config = dict(
    arch='vit',
    model='self-supervised image encoder',
    dataset='microscope photos of single blood and bone marrow cells',
    train_examples=97085,
    image_size=32,
    grayscale=True,
    crop_scale_min=0.3,
    horizontal_flip=True,
    color_jitter=0.4,
    method='simclr',
    norm='rmsnorm',
    norm_position='sandwich',
    activation='gelu_tanh',
    mlp_ratio=2,
    head_dim=64,
    fused_qkv=False,
    bias='all',
    qk_norm=False,
    parallel_block=False,
    inner_norm=False,
    moe='top_k',
    drop_path=0.05,
    num_experts=8,
    moe_every=2,
    expert_mlp_ratio=0.25,
    experts_per_token=2,
    shared_expert=False,
    patch_size=[4, 4],
    conv_stem=False,
    layers=14,
    width=192,
    positions='rope',
    pooling='mean',
    projector_hidden=1024,
    projector_out=256,
    projector_hidden_layers=1,
    temperature=0.1,
    optimizer='ademamix',
    lr=0.00065,
    beta1=0.9,
    beta2=0.99,
    eps=1e-10,
    beta3=0.999,
    alpha=2,
    magnitude_pruning=0.3,
    steps=12400,
    batch_size=256,
    epochs=32.7,
    lr_schedule='linear',
    final_lr_fraction=0.01,
    warmup_steps=370,
    weight_decay=0.2,
)
Rows from block 2 of a small self-supervised image encoder, named by matrix and row number. Rows with one number belong to one neuron. Each number is 128 + 24 x the weight over its row's rms, rounded and kept within 0 to 255. All counts start at 0. Numbers have three digits each.
Before each neuron's rows are labels from the 100 images, of 14848, where the neuron reaches its highest value: "responds to" is what is common among them; "place" is the part of the image that holds the peak. Only what is clearly more common there than usual is listed. The data: microscope photos of single blood and bone marrow cells. In brackets: how many of the 100, against the usual share in percent.
# fc1: MLP up (model.blocks.2.mlp.fc1.weight, 384x192), inputs 0-63
# fc2: MLP down (model.blocks.2.mlp.fc2.weight, 192x384, transposed), outputs 0-63

responds to: cell type: lymphocyte (35 vs 15.2)
place: middle right (33 vs 9.4)
fc1.211:118095152139128174128152128179137128128084105103128128110158128100164128090114128128128114103116120147145128116142096128099155100128128187153106095171128106128158111108128086098106128128117128
fc2.211:128128102186156128145140115128128109143148128128167150093128128152076111128128160095113128138145128128128086149092128106178128128169145151133075118148128128128085105140118128122128128128128128

responds to: cell type: erythroblast (32 vs 14.3)
place: middle right (41 vs 9.4)
fc1.363:090149143128128115102108145128088146116128114087167130100159135128128154103128128157076099141128160097178128108148128094088125128175128128128131128138128103128153104128070128128100166128128147
fc2.363:150128128179081113171139107097185089130128155105128155106118128108151169128172128128145150138085128108118128168128128135190109108147140097144077144128128098074051150101176121128149101128144148

responds to: cell type: lymphocyte (36 vs 15.2)
place: middle left (39 vs 9.4)
fc1.73:102128128120128151144128128128118090128104076128128123155171128155139128128144128067128128094149121155128155100171151088169128096133128199128116128225144128155128158143132099128128112094118142
fc2.73:131128134128126126128100092128182120128112134099149128145090152128128128129129105092128128128128086144124167154126124128151131155128128107089128125111128091128163112124177079127115072097128108

responds to: cell type: lymphocyte (34 vs 15.2)
place: bottom left (36 vs 14.1)
fc1.154:093106112084142128112090137088132128128128159158128125082114128128151165128143152154146072145128138128128128156128159146128128106128128115128128128126179117141153160059128123128093109128128104
fc2.154:101103128128128100118095128087161128135103172148147105128128128145122146132141083136144138128080192139128113154166128128128099118124084128136080128128128140097128096107128133169145128176137149

responds to: cell type: promyelocyte (26 vs 6.4)
place: centre (35 vs 6.2)
fc1.260:128136142128128088128128157100092156124150110140180120101101083128157087141098128060128128128128128165128098158148094150137165124153139143128116128128107162128106128157138128125128128128074164
fc2.260:111128128119112143128128128137141118128154099087128087125147127165120126124128128128116131170190149149082130168066098139104118152147128128101175128142128105128113147097128128143142124138128128

responds to: smear: peripheral blood (48 vs 16.2); cell type: platelet (36 vs 1.1)
place: centre (46 vs 6.2)
fc1.207:087135128111128097099113128128129128128128128177128131105128128108128118076107083128128107113131152183128143112090082128128086160134081165149128119133128065146128128103128107104149123135109162
fc2.207:147128069156137125119116128079137080091128128128166173099147116118128115108133133147137132128128188161151141117128140099098114143152120128117128102168124156128113128111178128128073140094140128

responds to: smear: peripheral blood (42 vs 16.2)
place: bottom right (38 vs 14.1); top right (32 vs 14.1)
fc1.315:128128170128147171128128195167114097128128149128095128075139114128072119109149149174110128154146162128128152132128128128151163116131128128128128128128153118159122147128128107189128121159125128
fc2.315:128119128169133148126128108128084095128094128112128128147128152171177128175128170078162105096150103106128153128093153128133121059093111147101128176111135128128100111170128128153128130128128144

responds to: smear: peripheral blood (35 vs 16.2)
place: centre (53 vs 6.2)
fc1.98:128163147109146145183146128128118178128128122149116128174180177128082117141113077128111128128157147115158095150128110144109097101099133133128115128171177123205140148154084100128158104105128128
fc2.98:128156169128093128167145116167101201119128128074128088147153128128124128155142145128171116143122128143141120167119111158128167144108128128112083128128128094153128133128141088196117132157128150

responds to: smear: peripheral blood (90 vs 16.2); cell type: segmented neutrophil (43 vs 20)
place: top right (52 vs 14.1)
fc1.311:128150140154138150112103128126148128128101137164136145145103107130128113157119158128146128138152129102090153119097156096128095128075096048116128128128148128128128153172171128129124128128128100
fc2.311:127112128105147129104156122167143123128154128117082163128143101138099174128128159140152128101128128135130090149128128146186131128135149197116106128149105131128152128110128089128109074170128141

responds to: cell type: lymphocyte (44 vs 15.2); smear: peripheral blood (43 vs 16.2)
place: top centre (81 vs 9.4)
fc1.281:128109152097128116149128170110094128128136128128141128174128094162102151093151139128128128171128086128128128102128170128098126128063055085128091183124141106139156128128128128128146117086128093
fc2.281:153128106128154158167147083128122113128157151065183134128083144099117128127147128102177147128128134099143109118097128107127132150164128123154128123128098162143089128124148128128157128128095128

responds to: smear: peripheral blood (90 vs 16.2); cell type: segmented neutrophil (42 vs 20); cell type: platelet (35 vs 1.1)
place: centre (30 vs 6.2)
fc1.263:076170088128151128158099128158128125087152116128099107128126096128132143088143128088124128150144128166128128129128094152066100080128094169116128170134117095128136145106124109090089153153160140
fc2.263:136046128172128128182097128128167114128199128128158128107128128154146128140144102128181128128128165147125127128128128128088094148100087150128096098128169110128103087131128128107177128077128161

responds to: cell type: lymphocyte (47 vs 15.2)
place: middle right (32 vs 9.4); middle left (25 vs 9.4)
fc1.56:080128158128143121111140129154111123168128076128128153123143074136101093097140127128147133060152142110104128109091139128134120113079110117128110119168125126110154135160111102107132092106162127
fc2.56:114182128102128108128143117128129089128118157146180128168137212163151128128080141107128142125171100073154104128128106094138100098132100147128140128128112128118128135106128128120128133128113147

responds to: cell type: segmented neutrophil (55 vs 20)
place: bottom centre (25 vs 9.4)
fc1.264:151138148103112147128146117179093138145189142153144118160169177128171114188128101111121128076145095171146128138143110118067165156149118163136116146148128128128128146122128096123157102128095101
fc2.264:110134128128128108128128128128065144154105075125111111113128128159141108128153095089128170108153128129160157119086104107132126091128128157128099122129111158122128114128108128128128166128134128

responds to: cell type: segmented neutrophil (58 vs 20); smear: peripheral blood (39 vs 16.2)
place: centre (64 vs 6.2)
fc1.271:084154128111128128180158121165128107128114128092128162162138128163090128106101090151128146169128183136128128177147128119128128114128124149119126147117108146171182120125135120167118156128131148
fc2.271:128090123138128126169128130088126160108167112128128112136128128055097093158120128156143116086128128128152076143094092110128133128162096122128190128115100099149146128145143102103169123141150128

responds to: cell type: lymphocyte (34 vs 15.2)
place: top centre (85 vs 9.4)
fc1.117:134143128121128083146106128128128128119139128119128114128119081092128090137138103146128131128164158128128128129112128128079101128038118141128100152128107074093128132124105093169152099123141113
fc2.117:123057128159151150149128128169171114128128137128080128125088124150153152081083106125128132128124128127128147117081128133118128129105128106128063155110126128140114104128160164172128159100128147

responds to: smear: peripheral blood (53 vs 16.2)
place: top left (41 vs 14.1)
fc1.167:097155128128095128128128089104178128159133157152128128128134128128148128151142121151161102136142121128172102128171169065128128162073057070128132170128101128128116136128179144177177108104168115
fc2.167:157128100110158122128128086128128097128131128093140128108128128142100112075164095128156169087150152128128087128089164127128128121162091128128128128128084102159128155148128151115162128128128119

responds to: smear: peripheral blood (78 vs 16.2); cell type: segmented neutrophil (63 vs 20)
place: centre (38 vs 6.2)
fc1.194:113195128124193079128098128145174153128144092149091080128144161093116102094108118152112127196140095098128090150123100145128128091137128113105096138133128120157091191128155108128143155147151164
fc2.194:128128111132143128087149145121128102141119152145115125114105107128177124128133138128128127125106158140150119144099128133128150128139087128087128128133128140109149141123150130126128128115155134

responds to: cell type: blast (27 vs 6.1); cell type: promyelocyte (25 vs 6.4)
place: bottom right (60 vs 14.1); middle right (31 vs 9.4)
fc1.61:144108163163128128128128147128158128128150168128075165128128147086094128107116128128131133108125099154180176096136128133116156157101162152120153157148144082144116088164089113088128128131128150
fc2.61:110128128118137128078123128136079128144129142125148176122154128164126171141134120098128120098154158128128163107090108109128183128128186153110128160128119128136144112167093128071091144124128119

responds to: cell type: segmented neutrophil (42 vs 20)
place: top left (38 vs 14.1)
fc1.188:141128131091156067154107150128132139126134140164128128151150101137128170113128074128094104175134110128070095128158128128106137139112160128093089132165182122093128181128128145150128128142112134
fc2.188:128078128144062152115128111070173097106160128093154128078170134114160168156132178152128128133146106100157109159163103113103116132135128081128128152170128104128104128094110128154152128158158153

responds to: smear: peripheral blood (36 vs 16.2)
place: bottom right (33 vs 14.1)
fc1.226:128162108080128128113128167147128128141128161131095135128169128128128128154138089128167076128182146128090128128128118128102128095132124128128101136131184103131149190148134127128128078128178128
fc2.226:078110128128103128128155163127128154126161128145128107102117128104168129066140127110085128152137125128126128187155128128157154104156145128140128183128153079128128105086101108163142143158082136

responds to: cell type: blast (27 vs 6.1)
place: top left (42 vs 14.1); middle left (28 vs 9.4)
fc1.378:136145113128111128201128149143158100139187108112163114132127170150148141128128166128128112128152102128084154108154148128175128158093128128141128128128128128128136102104155119109128128131144128
fc2.378:141080128128137169141141128145097155094104128128128136172110128140118144131128128128128111119128128125102128128128128127128128094092128128128074177089167154135128072122148114162144101106128123

responds to: smear: peripheral blood (48 vs 16.2); cell type: platelet (43 vs 1.1)
place: centre (49 vs 6.2)
fc1.120:108128128158128128122112133128128128128132128153128162165140165117109138101101130128111128102128128145206085107128081091065128128140128134128102128158128086128163100108115131128128149148128166
fc2.120:128128128133128114151113096096110128150128128147194100106114128128128146128128164107128123159079098128085128107073148094148121106128100089128073120093122145116128128129159123106147077137077128

responds to: cell type: lymphocyte (35 vs 15.2)
place: middle left (50 vs 9.4)
fc1.197:110149122086128092157110158155154128128162081128100128128149128131128109122128143128128153165148120128097140166128120128128154117071128128098128109160113129087124128128164128128149128086128153
fc2.197:128155128111116077157081127123081128132131102108175088144129103090134128139128175064144095147111112133087097098087145128128145084128128135143128111154173128114146128097152095102099128086108128

responds to: smear: peripheral blood (40 vs 16.2)
place: top centre (29 vs 9.4)
fc1.6:170129128083128110125115147117128128104146127108140128128128070175098121087126128128135131171165128149128128126104117128181178098118128128099117089104102102141121110136163128154160168128161128
fc2.6:137106114128128126128128128106162106115146076134114128119130128094112128081123128077128166128128128191128153103128129135157128145128145159128128148128131115081125168128128128098128128128128112

responds to: cell type: artefact (27 vs 9.8)
place: top right (48 vs 14.1); middle right (29 vs 9.4)
fc1.184:128128128128101075128128163163104172135128164161145128128128106084117101128142128140103145080107160100128156128128144095145075121096148128125128149128101119157128128128128115155162097101108128
fc2.184:128128118159134140158134084153128094128128135128154128150152179084187128128085128148128112156075128128069089128168083132128128128128151128102085101095127127137159128165124149128128095128145133

responds to: cell type: erythroblast (72 vs 14.3)
place: bottom centre (35 vs 9.4); middle left (30 vs 9.4)
fc1.176:128150154128164144148107117128097128174108113138160128120162128128074109046128128128079118154138161170081163152105128106128128100128128128128128128103168124147143154183125128082128128128192143
fc2.176:110119128153128109128128193125117140101128122108128126101143145087148143080140159128117117146097128128128133093128128128101128128146122120133128072128147116147128151070124128133084131104097145

responds to: cell type: lymphocyte (35 vs 15.2)
place: bottom centre (57 vs 9.4)
fc1.338:122105173131107132157132163147175093178102137086089118143128146128130116128140090128144121128116128128134128067141154124172185150122152172107096128128106143128193162128128102128106136128128116
fc2.338:099113088165161127167156128138148059128156150179097120107108151168128128109157128128077128128137128104128131141172128108128115104128128129159128137125164128133101111112128119177118128111112088

responds to: smear: peripheral blood (43 vs 16.2); cell type: platelet (27 vs 1.1)
place: top left (34 vs 14.1)
fc1.344:128128115091128128158122128174138099139096157115123113111128128128156128091128133128145091128128128133128110114128171123158139128124114108124081137111136132137118155121136110128119128096094095
fc2.344:140162093133131128160128103152179124136107128128114165144156153112107105105136096090111151169128112140128128122103184148161156140128114128103144136105170128140108152085128133128171179128113142

responds to: smear: peripheral blood (49 vs 16.2); cell type: segmented neutrophil (49 vs 20)
place: middle right (43 vs 9.4)
fc1.256:135127157128128108128128128171128128188154088109164128141128150109089150070111128128099128137115139128080126128167101128174125083156100112138135146128128128158106177130158115089146124088163125
fc2.256:154126128133158128089144152097128119137152139137090115101108082128153128128131140151118128130128175128142128128144128128089128128156093100128142083108128128092166128105167142117074128142128153

responds to: cell type: promyelocyte (27 vs 6.4)
place: top left (32 vs 14.1)
fc1.222:094134128125134091187090109105111171128145128124128128128128111093206128128103098128154128109128138117107080133117098150119078151149128128132128128129183128128128128144128101128128128156074128
fc2.222:094128137148108158128128081137161118109128138135128101164128128172090178078106128072176128178139100128095132128154133168148128142080114075128107144128158102076120120102167148142128128066094128

responds to: cell type: segmented neutrophil (50 vs 20); smear: peripheral blood (38 vs 16.2)
place: top centre (57 vs 9.4)
fc1.273:128156128095137128111083153145162091153106123102149146130122136137136128128128083153128108119123201128081113128139145134128087098097069171137128161114113107086128119128147106128148128078130083
fc2.273:128128078111161128108116152139175121114110128116128111128165150154091128084128128119090140152150112099158128137104128128150151139128113080128112126110106170128180128128080139134093156122104154

responds to: cell type: segmented neutrophil (48 vs 20)
place: centre (33 vs 6.2)
fc1.193:128128155144128139149142128128161158107155128151102128128103103135128110146101085101128128115182119179207128128111093128128108202128098128128110110128128079128128099130135134165128153128135172
fc2.193:128128081128128155177184161149161148156132090128110128113128159176128056124089128138097140107144137133096133128103130102133151128152183161087205120128101103149105128098128096093109128104114101

responds to: cell type: segmented neutrophil (49 vs 20)
place: centre (27 vs 6.2)
fc1.127:096137128137101143151107104128146163143128128128092083128128146157128096175128128069109153119154113154154123125101110099095128128139169160128128165128128127128126128128128102142172101184128160
fc2.127:126128128100147128149128119174139087155169190142095128128097128128128128154145168135155128128128168084126128166128135108126091128128128128084087124102120128128145128103122092107116108127128128

responds to: cell type: promyelocyte (26 vs 6.4)
place: middle right (30 vs 9.4)
fc1.284:145161115128145114128117128128128165128198096128128105147128095133128105128129093106082165128151128137138128126149106169118112108131134163113112151144110111151128079183134130177128137150146128
fc2.284:128128115128111114171090086128099124093147128120158128159144139128128128152147164101187141128128128095147106128147128189128097126115116128086045107163128111128128128128111077102128078121128128

responds to: smear: peripheral blood (53 vs 16.2)
place: top right (42 vs 14.1)
fc1.128:101128154107134096140140153135162141155128128159108106128154061128054128128148093148186089133126114076108128128162158128148140185077083128101128128103078160114143128128179128176167105097128143
fc2.128:128173128162128128112140090121128107128158128128128153105081128118178128150175188128137128128128146152128128152106155113154074121128135128128128128142104066079101162128137128103128128139126128

responds to: cell type: promyelocyte (32 vs 6.4); cell type: blast (25 vs 6.1)
place: centre (42 vs 6.2)
fc1.274:094128128061172128147128149128128128128128088110128095128128128128128153090128089128128128128135181121114151181128109128155128163128118097115123114113153113119140154128128117150133120128097156
fc2.274:125152096152161142135145128128127128095119063130128128102169128129167128128107134153128128183099172158101128151133108168128128128154101073107206113128128153128128128128131142161109170118131128

responds to: smear: peripheral blood (81 vs 16.2); cell type: segmented neutrophil (65 vs 20)
place: top centre (60 vs 9.4)
fc1.87:088162128128116128107128124151139160138136137142128128144162082128058071092128128166161162111151152128147114096128128127099100101117128172103105164114130096170142116136145128126163111159152146
fc2.87:166128097114122128128128082123123119112096112107145114098128115172098128150112102167128106128055142151139122146128155128088128128098128134092128078169104166165079119088115121124128122128168126

responds to: cell type: segmented neutrophil (43 vs 20)
place: centre (25 vs 6.2)
fc1.268:128128128112102114148144134150142109114174116109128124128121128128193118078121158143115128142154084154078083122082104141107084080128065128119140155094175117128128128088128128064128150155157128
fc2.268:118128103128128128160138128128140128119148132082161128107102097100087095115115128128135158128128128143144128102149128068105163151156113129128159107162128128128128128128128159074170128101087128

responds to: cell type: blast (33 vs 6.1)
place: bottom right (38 vs 14.1)
fc1.243:128128128101113128115108170116128160128187153112170142191153128097157143128144092150099128109128144177128179093140143128113128128128128128128147111154120100175153113105097111128146128147159128
fc2.243:146084160154118137088136099155155092128104133157145128087097167128150128170128128148153101132115145075128125128142101128131067156123136122126136094111126136055132128184128128128099123166079108

responds to: cell type: segmented neutrophil (50 vs 20)
place: middle left (41 vs 9.4)
fc1.190:112149128144128128146128128097100111128115104093182117128124139147159105109114148102070117104154112107184121128166128148112128125094150170107128164136116138152181128126094128103132113163128165
fc2.190:058128128144142116128159128128116096137093083123167096093076108128128105127135147128161102128128196136092128128128128128144149120128088134128128145167115157084127128116128117122114135158115106

responds to: cell type: segmented neutrophil (42 vs 20)
place: top centre (25 vs 9.4)
fc1.63:146156128102128133128091163128166128128128127134171083172161128189128141081122160128157105128150135128151093083128120127149166128067128082128111170084083146156101113128129128128137128135118150
fc2.63:131098175092103128110128056148128171124144166128146164140168136128080145128128100128128116114128128128128128153140098148142175142116128128081052128161151141122128114128160045130133128132141088

responds to: smear: peripheral blood (37 vs 16.2)
place: centre (29 vs 6.2)
fc1.136:065158099127153128128128141123128129082145128128134144128128128117128107105128157075128100095128102099128104078068111128128162147128168128112103100081128097128159117114128113095128128145097156
fc2.136:146114137111128128061128128128081157128072056103151148128121128100113128128128128125128128111075159137097107097119141128133128142094115128128103106128082154111104155104127120128132115167137128