config.toml
arch = "vit"
model = "self-supervised image encoder"
dataset = "microscope photos of single blood and bone marrow cells"
train_examples = 97085
image_size = 32
grayscale = true
crop_scale_min = 0.3
horizontal_flip = true
color_jitter = 0.4
method = "simclr"
norm = "rmsnorm"
norm_position = "sandwich"
activation = "gelu_tanh"
mlp_ratio = 2
head_dim = 64
fused_qkv = false
bias = "all"
qk_norm = false
parallel_block = false
inner_norm = false
moe = "top_k"
drop_path = 0.05
num_experts = 8
moe_every = 2
expert_mlp_ratio = 0.25
experts_per_token = 2
shared_expert = false
patch_size = [4, 4]
conv_stem = false
layers = 14
width = 192
positions = "rope"
pooling = "mean"
projector_hidden = 1024
projector_out = 256
projector_hidden_layers = 1
temperature = 0.1
optimizer = "ademamix"
lr = 0.00065
beta1 = 0.9
beta2 = 0.99
eps = 1e-10
beta3 = 0.999
alpha = 2
magnitude_pruning = 0.3
steps = 12400
batch_size = 256
epochs = 32.7
lr_schedule = "linear"
final_lr_fraction = 0.01
warmup_steps = 370
weight_decay = 0.2
Rows from block 8 of a small self-supervised image encoder, named by matrix and row number. Rows with one number belong to one neuron. Each number is 128 + 24 x the weight over its row's rms, rounded and kept within 0 to 255. All counts start at 0. Numbers have three digits each.
After each neuron's rows are labels from the 100 images, of 14848, where the neuron reaches its highest value: "colour at peak" is the nearest of a few named colours to the mean colour under the peak; "responds to" is what is common among them. Only what is clearly more common there than usual is listed. The data: microscope photos of single blood and bone marrow cells.
# fc1: MLP up (model.blocks.8.mlp.fc1.weight, 384x192), inputs 0-191
# fc2: MLP down (model.blocks.8.mlp.fc2.weight, 192x384, transposed), outputs 0-191

fc1.51:115128130128101128180136161128162094130116116152110128128128128112085124128097128128128128128171170103149140128142142128109190094134112178100104128083128169182147101105125087095121142099128168145138106110152128128137128131063087207125139109111140128116128144130168103185103102091098128128102128110169127105109128116149128150105126128147130139101128119123129161128128131138120094156128137093185128128128128128114184174103185128085104116128135155091102128128128128128128087128128156079113128170150096112128128136093164128150145128128128090138128149128128128140152128113165154106
fc2.51:128132146119117128118128093162128155116128128167182128114111128128128146155128106128161093095128099171102128099128128091135118128141140103128064139128128128147162094128115128128128099122153095158128129082105150138103098092132128097140112157151140111167175110165107164132128094128126178165128074117106097147161140132129128111130170156103160117155128186168111193085134136135160128105119128097146128128148110128146121106090128128128128128167102128128134128128172160128137059103082112151139128113104128111191091128128101096173128107112144128134088128109156128126128128103144143155
colour at peak: black
responds to: smear: peripheral blood; cell type: lymphocyte

fc1.62:128179179106128107121101218128151128112128159163079181155085100134196101093128101185128128128145138094128165102108114128170113145128139118154115117090115128128170128128128107128137151128106128152128166125158143104165104165128128128093128116163170128128128134097109085137112163107118107122125128156128105129130146122144112090125128098128100150146113128087128128128128128128130148090128178086130090149145160128141128118128128128171128142155128158128161129176128130069128132153153160128099093146164101128128103159144114118128113118118189151103128138128128128128139110128155126113
fc2.62:105163088081128172151130147102171128108123128128185128085095145076165114128128144143113128128108143118154091072128128124128094108101128128128131159082096072128128125110128128128128144178103111146128094128128148128128106128116161108128128075121144128128107128082091117164094142128128162128153146128148092138158105109123128111138146150128117072083102100126115128124118162128160128148131128129088128165143128128102128133135143086110128165177103115145136104128124156125116053081107146128082128111071128128136129119128130167156128148137090128128163086128128156122094148145142117160
colour at peak: grey
responds to: cell type: promyelocyte

fc1.43:150159128128135108128134144118128094105124128136116158167128122132086077089123095122128102155128114128069112133081137092128145163096158162101149181131128128126164175128119128154138103099159110147167147124167130128128101128183128103128128134155160148119128128151128128128069128128128084104128154166140097128111128176128141080086143128110126142107176158106170110146132128071095123128132128079128110128120128047159128155150153099104135178099118141153130128135126128177111164112111128128135131128138101128128102128147128143163089104128090128116128118106149116118110128096089138128
fc2.43:110140133165127128123137128124122128144131148108185128113096128140159175161143152128118164084171179128080128116154128166128094181150127098162128080135128155128101128076161163136107105128146110128163151137170164128143091115128128153128128116128128124106131158149174128156101110119148111128128163118128128124128128132158128196154128135087142096128177140131128145089111129167135079128163134174128128128128115148137128128106089107146128114171128128115144095103130113152156128128192109107128097118129128128128178154159128146122128167128114167128128115088141137091128127147193128091
colour at peak: grey
responds to: cell type: promyelocyte

fc1.66:114159089104100128128128172164128165122128108128154128128098104084128128128128128154127103128119123097151104123100128128159147128101106128143099149125106140136192142128128062128128120120128125110128128137138128117128148128128128149128128077129128143168159155147091080100128161128125109156098126128192081115162158118105127128128139074166134104103128148080169138128128128137082128132128156083084086127084098128148134159128128109091112193159091161128176128128128114128108069096128128128130125127111108111128147128154128095135181099128166160128136128128149103128128074105107140113
fc2.66:082138060059119128143128128059151147123128148128128137103107128171128164128128120128171158099128128091074128166124146128128128128128130128128128128171131104128126104111118179086109108140153095131129160128128124128089126160131134128158112124134070128160104117128128132155128128128128125060113128137128166170129128128128161112094119179156128128148128128128128108128144139128140128140137133197184128168117103141124110101094125128097118107128183128102181138149169136134150128128096100155147114160166150128114163128105142100153159128128137130092088102105145161128134156128128142164
colour at peak: grey
responds to: cell type: blast

fc1.69:145198131137122143128108172121161128128166145128105100160115131112125152098097111128128150090110128096114086127156128134123156155116128145143128075092128124133128185153144121146097127103134143128128140097158167150128097128182107149163128128161165145084128145128139157097108106126129128127128155148164128130128150150076077109128161120108095190108094127135171128150105176128128111128175128069145122124118128107114134128128129114089126128148128112116128105149140140144126125102126119128128128169169090150084143153169128126141156135104085114106128128138176126127128128070179162120
fc2.69:128128137138123164134140128171128128128100103106128174128079142084132113173128154128116095145135136135083128128094127128111119151145109129134112165094178145128128160128116167120098129128149096136093128064132131128128095122101128128128123164128150115157128128108179157122099128128125128150128135090058081128084128128145097128107168168128142102110128170121157154130124112128124074131172128073128128149158136128128128128171128128128128136157160114106128156116164125171128094128210128098111163109128128084173104107181114142137163100128156147128128165142148128135111118128128103141
colour at peak: grey
responds to: cell type: segmented neutrophil; smear: peripheral blood

fc1.342:124192131148143178138150107128138165114111111135138128128128173124086141105105128128116090150130094080128128129128063134096143083128128128137096128128106145156181105114156060136128162098128148124136169148104128128054110138128139156128121133128128078166128147114161092152128094177132128142121102111143117139115171128131103138099128116128128109128149107147128154134086128139152128139098128128128145138110128087128128128139152106128053202099128159128176141122128119128128128101128128128071128128154055128128128128110168141109167116133132128110128128113128169128128128128147128142
fc2.342:139128100127081128153132128099128109150101129182106118132117153168112136150131128108128086094096128102099115128159166128135133162128128101131057095128120128136128109112128139151137126108099168128128128100098128133095125123128128128157099155151162125138121129128109128104128128088153153106128105099128128128133082110096116105128171142142172128176109196133113128128148169085109128128077128083128119128128159084128136148128128128119128098170128143194155128067124086114128138160113128102128128108135130128147128068177109077158135101098124127157131111162129169111080128128091128128
colour at peak: black
responds to: cell type: lymphocyte

fc1.12:154160128116128128162087128121143140161172128128135128166128151147128119145137085121169106144154163098113163121154128128099141128153128147104106176128128161128108100079148128129109112118128167124138148128087079161128137086132158169135148155136128128104106127128137128129100128144167128137128147128163081096163127138113155128128167085158109104105155128128129174128097156128128166128128128142120128128139117122086128128154148128146115125170126140128119147091146115132137128128165112128113119118145128083169128135128153093150152103089096162086079123171109128093026128128128128064
fc2.12:111132128128113150128105114128165086130146128098106128120155128151127090128101128090101128120155136075091128192138128155092153124128096144128169152104143142109128138112148091174110155101057128089157128089158102140128148128128128106144172133128102128123128186165138169140122128100139108142114121088115116120128143128162124168122128084188128128128127118143128112082177128173160144161108166168105132095128118096132128145146117128110140137128154128082087160128128117150153179107133127128128109120128118113128189125118063115107137119107157128140155128091143128127128124124089128109
colour at peak: white
responds to: cell type: lymphocyte

fc1.311:130109128052128154128148128128148141137128113150142133072128107085128128120082105145119128136160137103148125128148117172095128154132153152156123084101119128140128122087111075128133141128128149128165146105146153151134128145130149128139112126154128128128133095128104118086152097136143121128158141143147094177152112179128119128143145145172072128064147128118142136153128157126108128128101096121102111128128132111138150128169142182128102154169118152128092106097176114128125113145117119140102090145128137128089128104117186187152124184083092128160086139137139128160115095128149100104
fc2.311:128108141150131128147146085182128144109128135128128126151094128083128108128128147107112107128064143128147128126112128080148128144178144128091133155148197128114129115128128106128128128166121155128090114107128110110128102128112128128170127109128169108128104120128176128128156146124128159114156059128120139076128134128101128128095128128099195154186078159128128115174100128128128159128169115158138128182140144119178162147128098117128140094124128187128141128129095125128159095106128122123112128143128128160114105128163118128113148148128174128142103128143162128128128128091048128128
colour at peak: black
responds to: cell type: erythroblast

fc1.248:128124120166102128162105162128116128134125128145104128130128142153128114131128153155136105118125102113097128128160089128128151128090128128084106209150105104128128128101122160126128128128181118128185123157163122117128100090147114132116143128106128128107100128142161058107159128128109110128121128128128046128128091163127158111128128108128161128128128128085128148078150099117113169170144156128137128154128195071143176128153105156128128108128113128138159144128128140106113079165143128094094151111102124097128128108177138151128082088128112128118151128117110150148149149098128135078
fc2.248:080110119108175076124141171115140128128105132145128142134073128128125128075181128150184100070138067128111150144095144128175128104142101128184106092147128112128135157116116128128128147123187128128128128112154141128150095099133118103128102072138128141128128128128128097128128128134128152109128128121128115177154147121103118128110128152118162128150128169144128112107128109153159170126167128128128128152137089162145128128048128143143161133133184170084143128128134135138121089093128091079109135128101128128121125128142128150124090128128114142152118114128110079128151118174128133169
colour at peak: grey
responds to: cell type: promyelocyte

fc1.185:128128107145128138114144128165128113154128128152137177201143128159128077157143118153128128154174166059107170103171169065128133154128088194128095128108128164128149099128128128115065128112128128126111128128128128151079128128170128128128095128096152113107064135128128110084128119128128128123142151128128112157128128104128089128134128149093101126128121194108128133093128128088141098118119150077158164128128119118093120138108141119123174118151104146128132163116098106128128083128128128128139156098115109125128155142115128119094107172089128128128128099150098148117116128099114128128
fc2.185:148128097165101073164140128091120128128139079098128128128179125132086221090077134156134128101128158151128117182078077175128149128159114091128128115176128135112100128166128128155128128136109160098143114153128091128128128138117094128150128128142128095160157161128115160109115116128122167082059128145138133145123096190128152142128138128128147128129169100103121134160120121145096128157128114141111128128128128139181151128127153128128093128128116155127128128124128128128137128169107139086143128128136128128092134104165089128158140107108136128145092157128128087116128091103122128115
colour at peak: white
responds to: smear: peripheral blood; cell type: platelet

fc1.172:128128128104137123123105158128129090128154128128108084119122128128084128091128151155128131124128128080128128150128150128092128173138159128128119128116128128128128133140110090128126089102112106100162139130095093118146127135128079144128134143128154128104157128113172108115100158134102159118112185141189171128128128172061147158128128125160103107100128128166117136128097168112128110128120110128117090166128128118128128174139155128082121144087115205128102075128162142128092128110140128071125128151128128128131106101128177160169137141128108112191109147157186128101111101101133151131
fc2.172:128086128128128127075099093195128121128149128128113128180080128145155185128120128158110174128138128128124128128107128128183128128123128128092190128134188128184128128095128085128120089128152132103096128122131128159128146128124127128128103128190110168111096147128128128103128135144079098128119139137164121128129108144137106128152128098128128128110128107089128160114174134177169115068126175128128138128113094121159114128120128128125128128128156132126124148128156128137104090128077128128128098114128194128101157151149128128067131128176126128157128149090128099171128128108109128109
colour at peak: black
responds to: cell type: promyelocyte

fc1.199:050150128128128092128128176106167109118188113144101168173128141128067128111156108110148128160159171145128092114158143128135176190145101185128128128082136128128128162128101128140114124097169128128182144111077113165128128126143165139128158141171087145101128116128128153112110097128128128066114128142128124128128128149121164134076135128128128128103128166073128128128128128128128128092128153128122176128111128128128129128128097128144155100103098128089128156171113093128147113153128110161161128184128128134135125128159128095128108128107133128128128106124176146121128115128110123128
fc2.199:105128127072098093128096097145128105130114109109143182121128148156148128128128107128128128127130133124155155153104128128100083060085146128074164166094131159128122086104115128103141128128128120085124115167128111098133162139128183173128128128077134128159086096119128114133154152105142128177128146138100146128128128128128179141148128128128164160128128128181162145128128141157128128128084128147107133117128085128077128134128117126109128155128167128158129143110135107128125100130172122172101121128178128117128128097084133134085147170128128128097117069144119109150153083128079128128
colour at peak: white
responds to: cell type: artefact

fc1.137:128128087128138128179116128078206115183077123155141092120089128143112128146146142114157123113157125128128110128116128128150105113159141128128099143128156120128096128128128128128145102128105136104154108128128128111128158128095128159128124123128105116115128090128105145086104087076102128128116128128167128128128152112078128161152143128101150106108122103112102099128128119151128128161181128139132128128146071157128176128125128186128140149152133118103128093128128114120107128101128103135119136103128170112126207147090128068128128117128128085168142077083097119128111061128161136103
fc2.137:154128122155127162203131167157128145128128116133098078117128101103094132117123128132124128128131159120147149159128128155139135155128128128188128082128175149109101192128129116128098128139153128171130173108188139188137111111170144128128144128128105128125162164141128128132128151155106132128140128188159151146111128128150078141128128119106128128128128106136151153148089093114142086140205128128109128077108128128160109146128128128178159153128128128122088128121113097108138182134137136113184128160128114128128147128148153095139128157110109138128091177136128154114128169124117117106
colour at peak: grey
responds to: cell type: promyelocyte